From a checkpoint of a small contrastive audio-text model.
Model: 15.1M parameters, log mel input, encoder arch efficientnet, encoder norm batchnorm, encoder activation hardswish, encoder depths [3, 3, 3], encoder widths [16, 24, 48], text encoder width 320, text encoder layers 12, text encoder activation relu.
Data: trained on synthesized solo parts of chorales (CocoChorales), 39062 training examples, 13.1 epochs.
Rows from block 4 of the text encoder, named by matrix and row number. Each number is 128 + 24 x the weight over its row's rms, rounded and kept within 0 to 255. All counts start at 0. After the name is the row's rms in percent of the matrix's.
# fc2: MLP down (text_encoder.blocks.4.mlp.fc2.weight, 320x1280), inputs 1134-1187
fc2.64 095 [135 136 134 160 171  97 138 157 146 144 119 162 147 112 122 154 160 120 127 161 147 100 108 140 134 115 136 104  97 141 128  85 112 114 141 126 111 133 109 153 133 156 144 107 129 108 160 121 116 159 173 145 107 127]
fc2.65 098 [132 169 116 162 120 135 128 135 162 204  76 130 123 121 115 200 142 140 135 160 134 167 118 153 121 163 151 129 127 130 162 130 127 171 142 146 152 130 164 136 135 144 141  78 101 152 156 163 170 125 160 133 140 130]
fc2.66 097 [130 125 135 135 157 139 118 113 144 158 159 122 155 142 136 106 146 175 109 154 136 119 183 160 169 138 193 148 170 102 161 136 169  99 125 143 145 152 116 143 122 139 168 144  95  85 128 165 121 146 149 160 147 133]
fc2.67 094 [124  62 127 124 118 136 111  65 164 105 108 129  81 108 120 115  93 126 135 130 133  84 132  80 133 132 110 146 123 133 119 139 126 160 134 108 131 151 151  97 159 119 143 143 117 188 115 131 186 120 122 140 130 118]
fc2.68 096 [156 126 157 164 137 155 124 154 140 114 140 137 131 162 111 143 127  98 128 164 150  97 112 114 133  96 124 136  99 121 140 176 105 126 118 156 227 129 157 188 158 123 154  99 161 117 101 166 113 124 102 127 151 111]
fc2.69 106 [148 135 120 101  91 137 110  89 131 117 135 172 113 112  79 166 117 139 104 109  91  90 142 128 106 101  77 133 125 135 139 137 128 127 111 130 108 134 162  82 139 132 110 103 115  87  93 133 147 140  87  99 126 166]
fc2.70 092 [130 137 100 148 121 135 130 101  96 114 164 132 117  89 108 129 136 148 140 134 126 134 124 138 139 142 137 117 144 142 143  62 104 112 143 133 147 114 110 148 122 102 122 160 120  94 136 139 151 121 141 129 104 113]
fc2.71 100 [140 160 137  95 146 115 149 157 138 118 130 171  86  92 149 114 174  86 134 126 119 121 109 146  97  98 117 117 156 126 117 156 117 121 140 113 106 107 120  86 126 130 108 110  65  61 113 147 103 108  99 138  58 107]
fc2.72 092 [122 116 111 141 134 135 116 137 124 154 132 159 139 142 151 116 152 158 113 113 157 171  90 123 153  90 124 133 116  93 124 100 133 106  95 145  60 167  93  76  99 155 109 185  98  91  92 148 151 146 123 166 113 122]
fc2.73 097 [129 130  90 148 140 180 188  76 157 106 162 119 119 144 146 110 148 148 129 127  94 132 138 176 160 181 120 118 168 159 142 144 157 156 112 150 114 149  80 106  95 134 120 126 127 145 133 151 120 112 111 106 155 109]
fc2.74 101 [150 132 106 130 113 139 146 119 170 109 182 122 106 120 140 143 131 134 145 121 116 113 136 157 147 167 161 137 142 133 127 154 137 163 149 128 186 153 110 205 130 113 120 131 128 170 120 121 143 131 173 133 124 119]
fc2.75 093 [138 116  91 133 103 138 128 155 135 122 108 130 115 120 133 119  97 110 116 134 111 124 137 176 176 121 134 129 140 120 151 137 122 119 120 139  92 202 136 145 176  97 127  77 151 127 126 121 109 142  99  87 143 127]
fc2.76 094 [135 127 104 124 167 176 112 139  87 106 176 123 104 141 133 102 102 116 116 135 162  88 141 151 156 122 142 108 104 118 178 106 137 137 137 118 141 118 140 126 101 154 121 132 108 119  97 132 103 107 161 157  84  77]
fc2.77 093 [103 122  93 155 191 144  94 130 142 123  95 150 100 144 117 146 167 128 163 128 143 134 108 128 132  85 163 132  85 128 145 126 134 118 148 151  84 147 150  91 138 134 116 120 156 172 110 154 155 138 173 164 133 113]
fc2.78 089 [141 100 118  88 158 110 126  62 120  99 140 130 147 142 151 133 103 159 140 135 124 134 160 117 141 156  99 102 104 142 128 162 100 150 117 148 135 163 154 115 114 147 139 108 113 180 158 122 136 142 139 183 182 158]
fc2.79 096 [110 167 112 127 116 141  96 117 138 119 144 122 133 124 126 139 154 140  92 118 155 146 130 150  75 122 129  88 117 115  99 128 112 114 157 150 138 108 103 137 120  98 163 133 119 127  97 143 119 119 120 103 124 137]
fc2.80 097 [119 182  54 137 143 129 111 157 127 146  94 136 133 122  97 135 126 151 112 172 108 112 109 130 102 153 143  68 127 137  99 141  78  99 113 157 136 128 117  99 132 122 121 150 109 182 130 147 150 142 154 123 143  94]
fc2.81 107 [112  99 141  98 123 156 103 122 125  93 108 126 138 103  67  98 167 135 119 150 134  82  99  83 148 137 117 138 121 133 108 104 105 110 106 106 100 140 118 118 133 132 140  93 149  93 162 106 123 130 121 140 123 143]
fc2.82 098 [121 129 154 141 144  65 105 110 114 132 117 129  82 115 129 122 125 119 125 117 126 111 134 159 138  76 121 125 120 100  87 125 110 103 110 135 140 127  95 125 158  68 123 106 128 115 118 117  89 101 147 114  93 101]
fc2.83 102 [ 95 157 110 117 143 128 102 151  88  98 131  94 129 139 120 112 128  89 185 133 115 115 134 156 113 119 162 148 139 118 107 122 125 125 108  95 122 118 130 128  91 123  81  96 150 154  96  67 111 140 129 129 101  86]
fc2.84 101 [126 122 157 150 150 125 117 125 102 156 148 136 139 140 145 135 154 119 104 122 129 119 145 114 126 105 161 144  95 139 173 143 160 112 110 134 116 155 132 138 142 166 104  84 134 179 105 191 147 102 118 108 149 139]
fc2.85 092 [139  99 114 122  36 122 129  87 155  82 100 125 109  98 142  90  94 125 155  91 157  98 128 161 147 132  86  93  95  86 126  95 148 132 125  95 115 168 113 122  96 117 117 117 118 127 127  76 112 134 118 105 130 128]
fc2.86 088 [143 108 129 128 208 104 106 197 139 178 147  95 143  74 114 110 136 166 112 134 127 108  82 117 108  96 175 127 117  97  94 148 121 166  80 116 116 137 158 108  81 125 154 114 122 151  98 153 176 151 160 101 129  63]
fc2.87 099 [126 150 108 133  82 140  83 119 142 156 147 146 115 127 128 111 106 113 120 119 126 135 140 157 143 112 173 103 106 144 107 136 144 127 148 106 139 131  99 146 153 104 120 120 191 112  98 134 117 152 159 108 122 126]
fc2.88 109 [ 97 109 148 111 145 118 132 156 189 129 121 102 150 103 118 130 123 145 120 125 142 138 121 105 141 157 177 127 139 123 143 162 121 121 111 129 155 147 152 171 160 111 121 109 138 181 143 131 123  86 143 106 149 164]
fc2.89 098 [119 100 109  88 131 129 105 114 139 132  97 167 148 122 145 143  97 174 113 139 109 119 125 106 136 148 120 146 153 121 150 104 112 138  75 158 138 140 124 140 148 124 122 119 136 112  94 137  98  94 112 170 149 117]
fc2.90 100 [140 122 130 140 183 150 160  80 139 141 148 128 134 106 115 164 115 194 140 161 133 138 132 123 147  83 129 140 177 136 143 174 130 183 146 176 115 116 160  86 138 145 142 141 159 176 116 130 160 132 131 155 165 129]
fc2.91 094 [ 95 185  86 114 118 125 119 137 108 136 141 110 109 136 135 125 135 166  57 132 140 125 115 107 136 109 125 120 133 113 112 116  90 112  68 179 128 106 111  95  99 115 123 122 148 113  93 114 155  69 118 107 114 101]
fc2.92 104 [121 116 147 129 121 124 113  98  99 171 125 114 137  79 148  98 127 106  69  93  67 121 144 109 123 111 103 152 148 115 155 167  87 137 120  85 152 120 153  88 110 105 121 126 120 122 128 140  98 137 126 116  81 102]
fc2.93 096 [138 146 101 113 158 119  90 168 136 116  97 112 108 109 104 144 105 100 145  92 114  87 137 149 169 109 147 147 145 119  94 137  98 133 149 146 124 132 116 117 139 128 116  70 146 135 116 106  98 104 132 125 135 153]
fc2.94 104 [148 129 108 130 142 124 126 108 114 151  88 135 139 133 124 168 116 112 155 126 113 106 147 125 147 118 118 153 157 117 155 133 120 162 112 129 182 124 133 189 155 109 118 153 123 112 127 140 131 146 131 106  97 112]
fc2.95 088 [119 161 153 163 102  74 117 109 126 150 146  94 117 139  92 139 124  69 116 127 147 114  87 135 105 158 128 114 116 111 147 116 127  63 141 130 142  77 133 130 166 136 134  85  96  90 144 120  94 121 161 177 116 137]
fc2.96 096 [121 112 122 128 122 137 140 151  98 143 124 120 116 118 146 148 166 133 130 142 150 172 105 117 132 135 152 140 101 153  91 108 115 134 143  80 115 112 154 142 157 122 145 125 105 106 124 137 127 131 141 188 103  98]
fc2.97 092 [114 154 108 130  88 148 107 109 149 140 158  95  71 162 126 133 117 131 121 126 111 132 111 138 152 118 165 106 157 105 153 110 106 115 126 165 116 120  96 113 130 131 118 114 107 160 145 102 128 113 172 118 159 127]
fc2.98 096 [102 160 140 129 107 130 140 106 121 116  81 136 148 141 154 124 105 138 141 172 150  93 136 183 127 111 138 122 110 123 187 105 133 156 107 122 124 118 116 102 117 109 136 130 116 144 112  95 130 133 128 111 112  65]
fc2.99 096 [141 118 101 144  68 133 123 121 136 117 113 126 121 150 119 129 141 113 134 116 128 100 123  95 164 133 100 128 130 142 113 118 114 152 120 188 123 171 132 118 129 138 100 121 155 136 114  91 139 163 115 114 161  86]
fc2.100 095 [154 134 114 113 125 100 111 149 106 113 123 143 140 149 133 128 121 128 128 146 149 114  84 159  90 171 130 118 172 124 106 143 141 114 164 128 169 115 144 168 125 125 180 166 150 140  90 120 143 113 106  54 135 166]
fc2.101 098 [115 118 130 128 159 111 135 111 120 142 149 147 115  98 107 122  96 118  98 120 147 112  79 111 121 126 127 123  74 134  98 106 147 143 150 124  74 112  86  74 124 121 126 112  92 130 115 150 122 124 157 156 103 117]
fc2.102 094 [147 164 152 140 140 130 127 140 123 187 119 135 141 119 103 121 135 137 115 110 134 126  89 138 119 162 122 159 118 150 163 128 161 135 109 156 144 152 101 153 119 122 150 123 153 150 112 137 116  99 126 164 169 163]
fc2.103 097 [110  66  67  98 118  92 124 105  89  42  88 110 129 158 118 111 150 102 137 117 164 164 138  81 132 141  58  93 150 125 168 103 137 100 109 102 116 129 128 130  96 158 138 143 112 127 134  86 126  92  97 112 139 122]
fc2.104 105 [131 144 132 106 133 153 140 123 179 151 157 126 116 161 137 165 147 121 164  92 162 131 168 129 163 172 114 157 120 150 116 145 163 150 170 131 140 112 121 120 118 166 118 152 180 156 193 139 144 141 153 135 143 156]
fc2.105 100 [142 119 157 112 147 110 113 140 100 187 154 135 119 160 133 138 104 118  99 122 116 109 110 169 110  96  96 136 127  99 160 105 135 106  97 102  99 103 139  67 109 146 147 105 105 101 116 102  76 121 133 154  99 125]
fc2.106 112 [138 155 146 138 155 138 147 172 112 118 142  84 115 171 130 101 175  85 124  89 169 138 150 135 107 140 122 114 145 117 128 119 180 134 114 104  72 122 133  52 119 142 129 130 120 129 171 163 132 141 121 173 108 119]
fc2.107 103 [140 141 115 164 166 138 158 129 159 107 165 113 149 106 113 141 165 111 111 174 117 133 165 151  89 164 129  89 129 123 116 135 165 153 160 142 107 113 129 112 107 129 178 139 135 136 127 142 127 156 121  94 140 127]
fc2.108 091 [110 157 156 123 158  99 125 146 106 131 125 116 138 129 125 115 108 134 135 137 164 129  94 143 115 126 142 128 128  88 166 104 141 105 127 133 142 111 159 158  91 113 139 116  84 132 147 147 111 172 144 121 147 153]
fc2.109 094 [110 166 138 114 129 144 127 131 121 125 155 160 109 150 125 109 126 178 150 161 135 156 123 135  97 168 153 174  82 160 156 122 121 120 136 150 124 141 119  95 135 147 116  94 131 116 131 110 109 105 147 149 130 162]
fc2.110 096 [133 106 111 151 134 102 116 166 109 155 103  92 117 130 105 120  82 135 107 110  90 106  98 119 121  87 104 138 114 124 142 102 121 134  96 110 128 153 167 112 150 109  89 102 127 120 107 130 119 110 122 109 135 144]
fc2.111 100 [140 143 141 132 133 137 171 123 140 135 141 124 115 136 121 112 121 177  97 176 128 138 156 144 182 126 110 147 186 160 141 130 137 126 123 164  84 166 113 109 107 126 123 148 145 148 152 113 127 147 136  92 163 127]
fc2.112 097 [ 97 155 112 155 108  84 112 132 115 128 126  90 133 134 104 150 140  85 162 134 159 118 112 156 140 154 130 141  68 108 120 102 158  99 150 156 147 143 129 101 181 111 118  99 124  97 127 134 133 126 168 123 155 119]
fc2.113 108 [144 129 124 140 144 137 128 156 128 150 106 122 143 132 125 137 123  94 102 113 155 142 128 115 146 135 173  99 154 122 171 181 155 133  97 140 134 141 118 155  80 117 144 145 125 185  99 124 128 122 123 119 138  93]
fc2.114 101 [178 111  88 135 133 179 134 146  97 155 126 106 119 134 128 135  96 122 133  93 117 123 126  59 134 153 152 112 192 125 124 138  81 184 116 147 177 151 141 176 151 124 118 104 100 129  94 113 159 123 126 124 114 171]
fc2.115 100 [135 141 125 147 132 129 159 132 136 146  94 107 168 111 136 181 122  95 107 166 141 116 148 142 110  94 121 125 155 105  85 100 136 154 131 127 177 125 111 137 134 138 146 114 128 119  96 173 143 144 130 125 115 106]
fc2.116 101 [140 140 135 146 128 115 112 181 149 177 123 124 161 136 105 136 119 147 149 142 124 139 117 148 118 150 148 179 136 157 133 118 142 149 151 114 131 121 118 121 155 180 125 151 112  97 127 141 144 108 138 172 130 104]
fc2.117 089 [146 123  61 114  72 162 132 120 128 139 162 131  74  86  81 161 159 130 137 123 142 134 124 108 120 184 101 124 156 124 158 160 134 142 103 160 168 133 133 201 134 127 137 112 147 118 178 102 136 167 115 139 172 126]
fc2.118 102 [122 108 129 141 118 135 136  89 119 113 155 119 137 145 112 138 121 140  90 123 109 167 136 128 134  91 132  79  96 103  70 130  96 148 135 133 183 105 161 174 140 156 116 125 106 139 162 146 106 177 112 115 116 158]
fc2.119 093 [146  97 134 127 146  80 171 146 122  93 125 115 106 108  89 121 110  88 141 117 147  90 117 134 108 124 124 113 117 114 131 109 156 140 105 100 132 119 162 172 152 118 106 144 128 190 126  91  88 130 122  71 135 130]
fc2.120 103 [123 117 149 105 155  79 100 167  93 105 131  95 162 174 145 133 136 159 134 135 129  97 104 112 168 111 106 136 110 135 146 127 116 108  91 127 133  98  80 150 131 115  99 120 117 129  91 111 145 146 100 120 143 137]
fc2.121 096 [106 116 130 113 132 111 129 123 142 118 141 182  85  74 128 133 110 192 157 138 100  97 129 139 132  91 165 139 113 125  65 137 152 152 125 132  93 111 129 117 119 109  98 120 149 157 115 150  96 160 117  78 149  85]