config.yaml
model: "contrastive audio-text model"
n_mels: 64
encoder_arch: "efficientnet"
encoder_stem: "deep"
encoder_widths: [16, 24, 48]
text_encoder_mlp_ratio: 4
text_encoder_qk_norm: false
text_encoder_inner_norm: false
text_encoder_positions: "learned"
adamw_weight_decay_other_params: 0.01
Rows from block 2 of the text encoder, named by matrix and row number. Each number is 128 + 32 x the weight over its row's rms, rounded and kept within 0 to 255. All counts start at 0. After the name is the row's rms in percent of the matrix's.
# fc2: MLP down (text_encoder.blocks.2.mlp.fc2.weight, 320x1280), inputs 640-799
fc2.152 100 [113 121 141 178 125 105 112 141 141 124 127 175  79 135 137 122 161 175 101 158 125 123 122 131 176 210 135 134 137 100 188 145 119 128 178 143 129 139 151 147 143 146 140 131 128  82 152 190 107 100 117 139 117 182 104 134 129 165 132 142 129 134  81 137 154 156 117 201  86 203 104 163 115 123  93 121 157 176 147 116 101  81 165 118 146 192 117 122 125  90 144 167  86 157  78 164 145 148 187  77 129 148 104 159 148 116 107 165 164 136 124 113 128  84 115 114  93 127 139 127 111 166 122 127 110 222  82 166 182  49 119 200 119 181 187 162 145 132 129 120 160  97 127 174 190 141 146 183 154 111 100 125 107 215 188 112 152 170 153 133]
fc2.153 091 [139 113 132 203 152 118 108 126 141 133 135 160 108  92 177 120 122 118 137  87  98 125 142 130 139 167 186 136 103  69  93 156  45 141 167 144 119 102 128 120 146 133 136  90  98 110 146 194 118  92 168 150 133 121 137 122 142 189 153 143 140 109  95 123 145 173 155 133 125 127  85 133  71 148 133 188 159 140 103 152 122 136 187 135 135 117 150 163 103 145 116 118 126 177 148 106 127 158 108 145 187 142 127 153 156 163 183 156 168 103 146  59 109 146 211 145 134 121 118 115 129 122 132 130 171 162 183  93 125  43 128 122 121 192 160 130 136 121 112 155 138 166  71 138 174 131 121 114 149 158 112 199 136 110 116 118 153 162 139 115]
fc2.154 121 [174 159 138 135 139 155 153 140 107 140 125 140 126 194 160 161 156 158 113 140 161 173 163 128 159 137 157 133 174 168  97 156 152 114 152 122 140 200 176 156 162 121 148 201 143 137 141 146 134 136 132 113 110 185 146 172 153 179 125 157 148 155 117 203 100 121 125 149 195 130 132 142 134 126 122 126 154 191 188 158 169 154 119 142 100 204 138 125 140 137 119 131 165 144 101 175 200 164 115 159 132 134 149  96 142 139 153 153 157 126 131 174 172 131 124 117 186 118 134 145 179 106 140 175 127 111 124 154 107 138 139 138 137 124 159 173 153 147 152 156 132 190 172 159 150 165 205 156 125 139 108 179 148 135 163 156 143 123 182 136]
fc2.155 099 [100 110 152 136 106 125 125 119 148 154 105 153 113 135  97 128 160 137  99 100 103 114 106 118 179 109 178  69 150  88 171 112  79  74 142 139 135 124 140 120 142 145 148 122  81 127 158 115  91  85 119 141  96 139  75  80  89 142 136  84 103 121 149  72  95 147 170 118  94  77  89 120 131 106 141 114 129 114 121  86  66 110 128 129 144  53 133 102 188  59 117 110  85 122 124 123  65 180 174  47  92 101 102 160 115  92 119 152 149  72 114 114 107 130 126 167 108  94 127  98  70 145  87 101 145 153 174 124  94 167  67 160 197 113 101 111 147 158  84 100 150 151 122 138 135 121 132 100 156  69 128 176 108  93 105 133 150  76  90 129]
fc2.156 091 [133 127 147 137 102 149 131 143 106  83 139 139 119 115 116 133 127 147 100 145 127  77  84 161 147 142 115  81  79 174 185 176 116 142 165 212 132 105  91 144 119 108 143 113 130  98 155  95 208 194  89  91 111  94  66 132 164  68 121  88 129 168  87 142 137 162 104 125 107 119  76 149  96 116 169 159  54 112 162  81 110  83  73  57 194 132  81 140  87 152 139 165 185  75  87 107 137  73 151 100  92  98 132 106 154 137 145 114  94 160 100 104 124 120 129 131 177 108 100 157  84 102 153  85 101 149 143 139 159  83 117 133 187 106 119 147  81  81 137 108 163 112  60  82 132 159 123 118 139 128 129 155 109 135  71  71 108  95  72 101]
fc2.157 099 [129 160 113 159 171 143 158 128 112 160 134 161 122 151 186 157 128 146 182 169 138 185 156 129 202  90  86 123 134 139 164 196 135 114 172 115 145 125  85 151 152 100 157 208  94 157 144  86 132 142 116  91 156 126 174 167 135 138 162 173  68 149 155  90 138 195 185 145 142 128 228 133 173 129 194 138 105 145 188 111 130  99 170 139 168  98 167 170 129 131 107 125 123 130 145  99 101 154 132 126 109 161 145 182 122 129 120 115 142 145  80 150 141 127  98 153 170 117 149 116  98 142 103 156 120 141 134  87 137 170 118 173 178 159 114 178  41  90 152 119 135 143 179 119 152 172 178 145  89 184 157 127 126 152 125 147 140 114  93 176]
fc2.158 102 [136 185 121 156 182 125 139 136 151 153 129 124 195 119 176 143 173 137 139 162  88 145 113 152 125 130 131 169 189 128 140 153 131 165 140 134 116 120 182 169 141 112 137 109 147 142 139 137 133 158 140 191 119 148 122 126 118 141 142 145 143 160 142 115 138 114 123 136 137 110 136 138  77 160 181 132 173 192 117 138 137 113 151 160 105 156 166 150 124 161 116 208 189 135 161 193 152 126 115 115 124 101 168 165  85 188 113 121 157 103 165 166 184 167 125 119 105 123 157 135 146 102 143 115 204 116 173 151 158 118 129 163 138 156 185 138 207 115 158 138  91 176 127  93 149 156 123 117 163 126 127  97 147 149 118 131 192 106 170 139]
fc2.159 115 [144 127 145 179 176 126 136 116 133 141 124 106 138  99 161 169 140 124 123 113 163 186 144 129 138 191 119 117 123 203 138 105 128 137 101 110 123 128 175 128 116 143 185 161 139 161 106 128  77 133 168 156  70 178 151 105 179 133 144  75 169 187 199 193 123 151 123 114 125 119 175 162 162  90 139 200  95 140 133 181 185 164 157 144 142 120 153 104 120 113 173 106  67 131 162 165 147 135 143 123 141 137 103 129 149 124 166 167 169 143 172  70 128 141 150 146  99 122 170 135 106 152 111 122  97 138 148 152 154 158 132 110 168 115 132 102 125 128 173 131 144 107 139 148 150 148 153 130  99 127 100 178 125 140 114 175 103 239 143 137]
fc2.160 102 [176 123 133 123 149 127 193 146 148 149 190 119 130 126 138 187 138 118 146 110 189 124 133 191 100 104 166 127  77 154 137 117 150 119  94 143 125 193  87 105  76 135 133 137 145 151 127  91 168  82 177 112 172 117 141 145 167 129 120  57 135  99 136 147 128 137 147 175 150 118 108 122 135 114 120 154 136 124 170 170 157 124 157  88 161 147 165 140  95 169 135 111 130 136 138 133 152 148 128 116 199  98 153 112  95 143 183 119  90 144 121 104 171 175 217 125 149 132 138 171 135 115 182 114 159 116 144 134 164 120 129  94 178 213 137  82 139  55 125 110 120 132 151 123 147 130 138 129 115 194 113 139 177  75 119 121 192 181 104 104]
fc2.161 106 [116 147 173 135 149 140 122 131 135 122 125 169 131 144 129 138 139 187 118 141 128 123 149 146 107 142 122 179 139 162  95 146 144 150 168 143 146 145 102 104 126 174 146 155 123 159  64 154 150 128 182 144  97  96 157 118 146 129 151 166 110 114 238 116 201 146 112 129 152 106 141 174 150 129 145 158 122 158 135  95 155 182 177 160 199 159 137 152 121 166 131  49 157 121 198 143 136 173 139 103 144 137 113 190 151 122 127 154 113 148 103 116 165 178 106 141 139 128 149 137 134 136 131 189 118 132 149 157 177 229 133  81 126 184  47 107 177 119 142 131 157 129 163  90 167 185 174 142 141 154 109 154 149 185 134 141 149 157 115 141]
fc2.162 096 [104  95 165 137 146 147 131  94 162 121  91 106 103  75  95 130 111 129 151 161  75 159  81 116 118 112 134 129  98 100  29 136 129 198 150 137 101 133  74 142  90 137 136 175 154 136 118 173 147  96 121  83 143 135 156  78  99 107 171 140 143 146  95  85 117 157 136 161 122 163 161 163 154 151 105 136 125  96  80 128 175 161 102 202 178 101 177  91 160 150 161 128 144 145  99  53 117 142  69 173 142 136  94 153 118 124  89 123 113  96 100 113 102 109 142  78  93 112 131 151 145 172 122  71 109 102 149 155 138 125 163  95  78 111 105  87 123 177 150 159 122  98 129 102 144 157 165  90  89 109 179  92 125 139 107 180 109 202 130 123]
fc2.163 100 [152 131 180 165 153 123 135 107 147 114  95 132  75  98 154 140 142 142 120 208 132  68 166 157 132  67 130 193 133 152 120 183 143 154 197 156 122 107 164 101 142  88 121 107  78 106 110  86 153 204 134 170 160 155 181 124 128 161 148 161 138 144 113 162 105 141 183 114 155 141 145 102 151 154 127 115 176 191 112 159 135 126 117 148  88 163 169 133 165 181 142 131 195 145 126 199 139 162 165 155 172 109 116 153 127 148 143 136 167  61 150 176 140  94 122 119 151 121 131 129 170 170 151 131 178 173 149 166 148  99  98 165  79  81 116  99 159 119 173 157 190 129 159 167  96  76 238 135 135  60 178 142 128 182 161 136 130  77 202 153]
fc2.164 128 [122 111  99 108  91 132  92 165 103  98 112 132 113 135 133  90 137  93 129 110 119 112 140 140  75 118  82  89 110 113 142 113 107 125 115 114 101 133  87 134  72 113 113 126 118 138 145  50 141 121 141 101 169  98 126  81 105  86 107  75 115  80 101 165  81  89  80 163 125  97 119  92  69  73  80  67  95 112  95 132 133 126  70 156  57 112 124  82 143 101 107 137 104  95 125 105 142  90 126  98 101 114  99  99 125  77 103  62 156 116  92  60  67 114  79 155  88 114  65 111 111 116  93 151  98  91 110 109 102  96 135 118 165  87 113  93 106  96 154 122 133 102 112 101 123  56  82 113 111  81 137  90 106 132 100 110  79 172 113 126]
fc2.165 102 [117 144 104 106  79 101  99  86 100 110  76 132 129  90 113  89 127 159 144  87 139  63 127 134 166 145 124  64 119 145 113  98  89  95  45 105  73 137  69 125 166 119 147 170  84 158 125 183 174 106 159 153 118  96  65 177  93 118 137 126 102  68 131  84 161 125 158  42 121  65 112  90 115 178 133  99 147 124  78 120 107 182  87 109 161 133  97 124 109 124 126  57 176 100  84  30  98 157  54  98 114 155 136 110 169 128 132 125  81 119 101 158  98 136 101 182  89 199  77 130 127 102  96 136 142 103  99  95 126  48 189  98  61 103 123 131  65 149 155 125 162 143 103 140  96 125 105  98  91  99 104 130 133 127 141 105 130 155  72 123]
fc2.166 091 [117 129 138 102  84 116 142 141 152 126  69 145  68 119  90 112 111 116 125 122 102  71 118 139 108 121 121 181 127 153  96 120 124 135  77  80 122 145 157 108 143 120 174 163  81 134  77  94  97 114 215 149  79 159 169 131  94 146  97 141 144 129 137  83  72 132 116  77 128 166 166 147 156  93 145 126 104 127  76 111  99 148  95 109 130 108 124 135 109 130 119 109 110 132 125 102 108 136 100 162  94  96 135  96 179 133 109 124 180 165 152  98 142 139 140 194 107 166 122  97 137 101 129 105 152  90 172 141 108 182 110 111  43 105  50 121 141  98  96 157  94 119 148 115 101 162 153 113 137  89 150 129 112 156 121 202 118 100 116 135]
fc2.167 087 [157 156 114  96 118  99 112 160 129  82 147  91  63 159 171 158 151 167 130 151 124 182 102 113 132 106 111 105 103 105 129 121 150 134  48 115 168 125 115 175 215 170 108 122 162 104 113 152 153 137 168 147  77 108  53 160 132 157 147 120 129 161 116 137 123 107 111  94 125 159 160  86 161 138 182 151 104 156 166 163 153 166 126 120 159 149 167 129 119 144 134 160 120  83 110 110 118 130 119 142  96  99 112 106 164 140 145  59 117 139  56 142 159 135 210 171  99 172  97 165 143 113 152 121 120  84 160 180 147 153 134  77  80 115 117 149 155 160 145 171 132  90  87 174 105 133 115  97 135 171 129 147 139 133 159 135 106 149 152 137]
fc2.168 099 [145 148 127  65 120 135 178 155 129 146 167 137 160 136  98 159 183 130 100 127 130 175  93 189 108 137 163 106 182 186  97 130 183 173 191 111 115 168 149 127 135 118 210 136 145 136 150 154 127 127 152 172  83 132 149 155 122 128  74 123 128 131 181 193 154  75  61  98 116 166  99 136 137 120  96 168 162  88 170 153 196 163 136 148 177 130 150 115 144  98 145 142  68 135 141 160 126 125  77 108 182 143 137 134 119 152 190 123 137 126 173 179 150 165 165 170 186 123 106 120 135 173 130 130 128  70 144 138 139 107 144 132 141 178 136 152 117 158 203 177 153 175 154 130 119 123 153 155 110 110 117 184 143 111  81 106 112 148 129 157]
fc2.169 094 [104 125 107 117 132 112  77  84 180 128 141 126  89  74 131  93  97 169 106  64 152 127 129  76 125 156 168 121  98 123 136 131 158 116 130 116 141 145  90 194 141 108 143 154 127 160 213  79 164 115 205 132 155  98 132  96 134 116 156 171 190 165 124  57 186 149 111 116 146 140 151 113 126 138 124 116 139 117 151 104  83  52 110 124 154  86 139 133 131 143 136  64  73  88 144 170 127 155 122 130 125 100 149 166 141 160 156 135 165 109 167 136 121  74 148 173 107 178 142 118 107 115 105 148 117 190 141 133 121 144  91 112 105 112 124  82  87 146 145 143 109 165  95 199 163 107 132 202  97 189 132 118 140 191 115 122 166 118 163 101]
fc2.170 092 [171 150 180 124 134 121 162 110  87 117 159 135 115 104 154 133 114 123 152 137 114 151 187 107 182  89  96 180 109 160 127 153 168 138 133 165 135 130 109  71 165 136 192 148 127 111  90 170 123 107 179 122 173  86 110 195 161 165 141 145  97 112 148 116 100 151 130 167 108 113 143 118  68 102 123  79 199 121 154 154 192 136  93 138 198 142 172 221 139 146 105 111 138 131 195  79 148 107 122  70 126 110 110 184 119 118 118 137 155 161 104 136 138 123 137 138 117 114 165 126 169 109 141 137 149 108 121 145 121 180 111 174 160 115 132 182 163 128 133 132 154 150 109 114 155  89 142 142 116 123 169 110 138 140 163 167 132 124 135 149]
fc2.171 086 [118  93 119 140 147 101 110 112  92 171 108 198 162  83 139 102 161 106  86 203 139 170 116 153 158 157  92 155 136 113 195 220 112 119  74 118 115 110 155  89  88 142 147  64  91 146 133 129 130 198 157 108 143 142 108 121 164 123 146 122 120 185  86 150 132 102  64 208  92 138 151 201 133 120 123 190 132 171  95 136 111 123 144 144 148 129 118 110 109 152 159 194 240 105 115 112 121 115 168 171 124 165 157 129 129 104 171 118 164 116 149 143 115 124  82 155 170  93 112 118 106 120 141 149 146 205 161 112 102  63 182 131 145 121 109 117  79  80 152 103 156  81 183 117 165  87 172  98 189 138 174 146 117 155 122 111 111 168 118 136]
fc2.172 097 [ 70 151 100 151 147 111  74 111 131 136 118 131  91 109 131 132  78 106 112 120 100 148 167 112 137  84  89 116 139 127 133 131 136  73 118 174  91 105  76  93 103 110  82 129 162 139  64 158  92 120 135 120 132 130 114 128 167 136 122 163 106  66  38  74  73 135 139 117 144 130 102  72 125 107 121 115 137 118 112  63  71 126 159 137 159  99 143 150 109 134 108  75 124 125  50  63  80 130 149 113  73 120 151 131  54 205 111  95 122  66  66  97 101 148 103  99  91 121  89 142 153 146  83 139 110 147 122  94  90 117  80 128  71 103 119 156 169 124 135 118 127  82 139 135 120 124 141 131 112 137  95 109 103 152 146 101 109  51  89 115]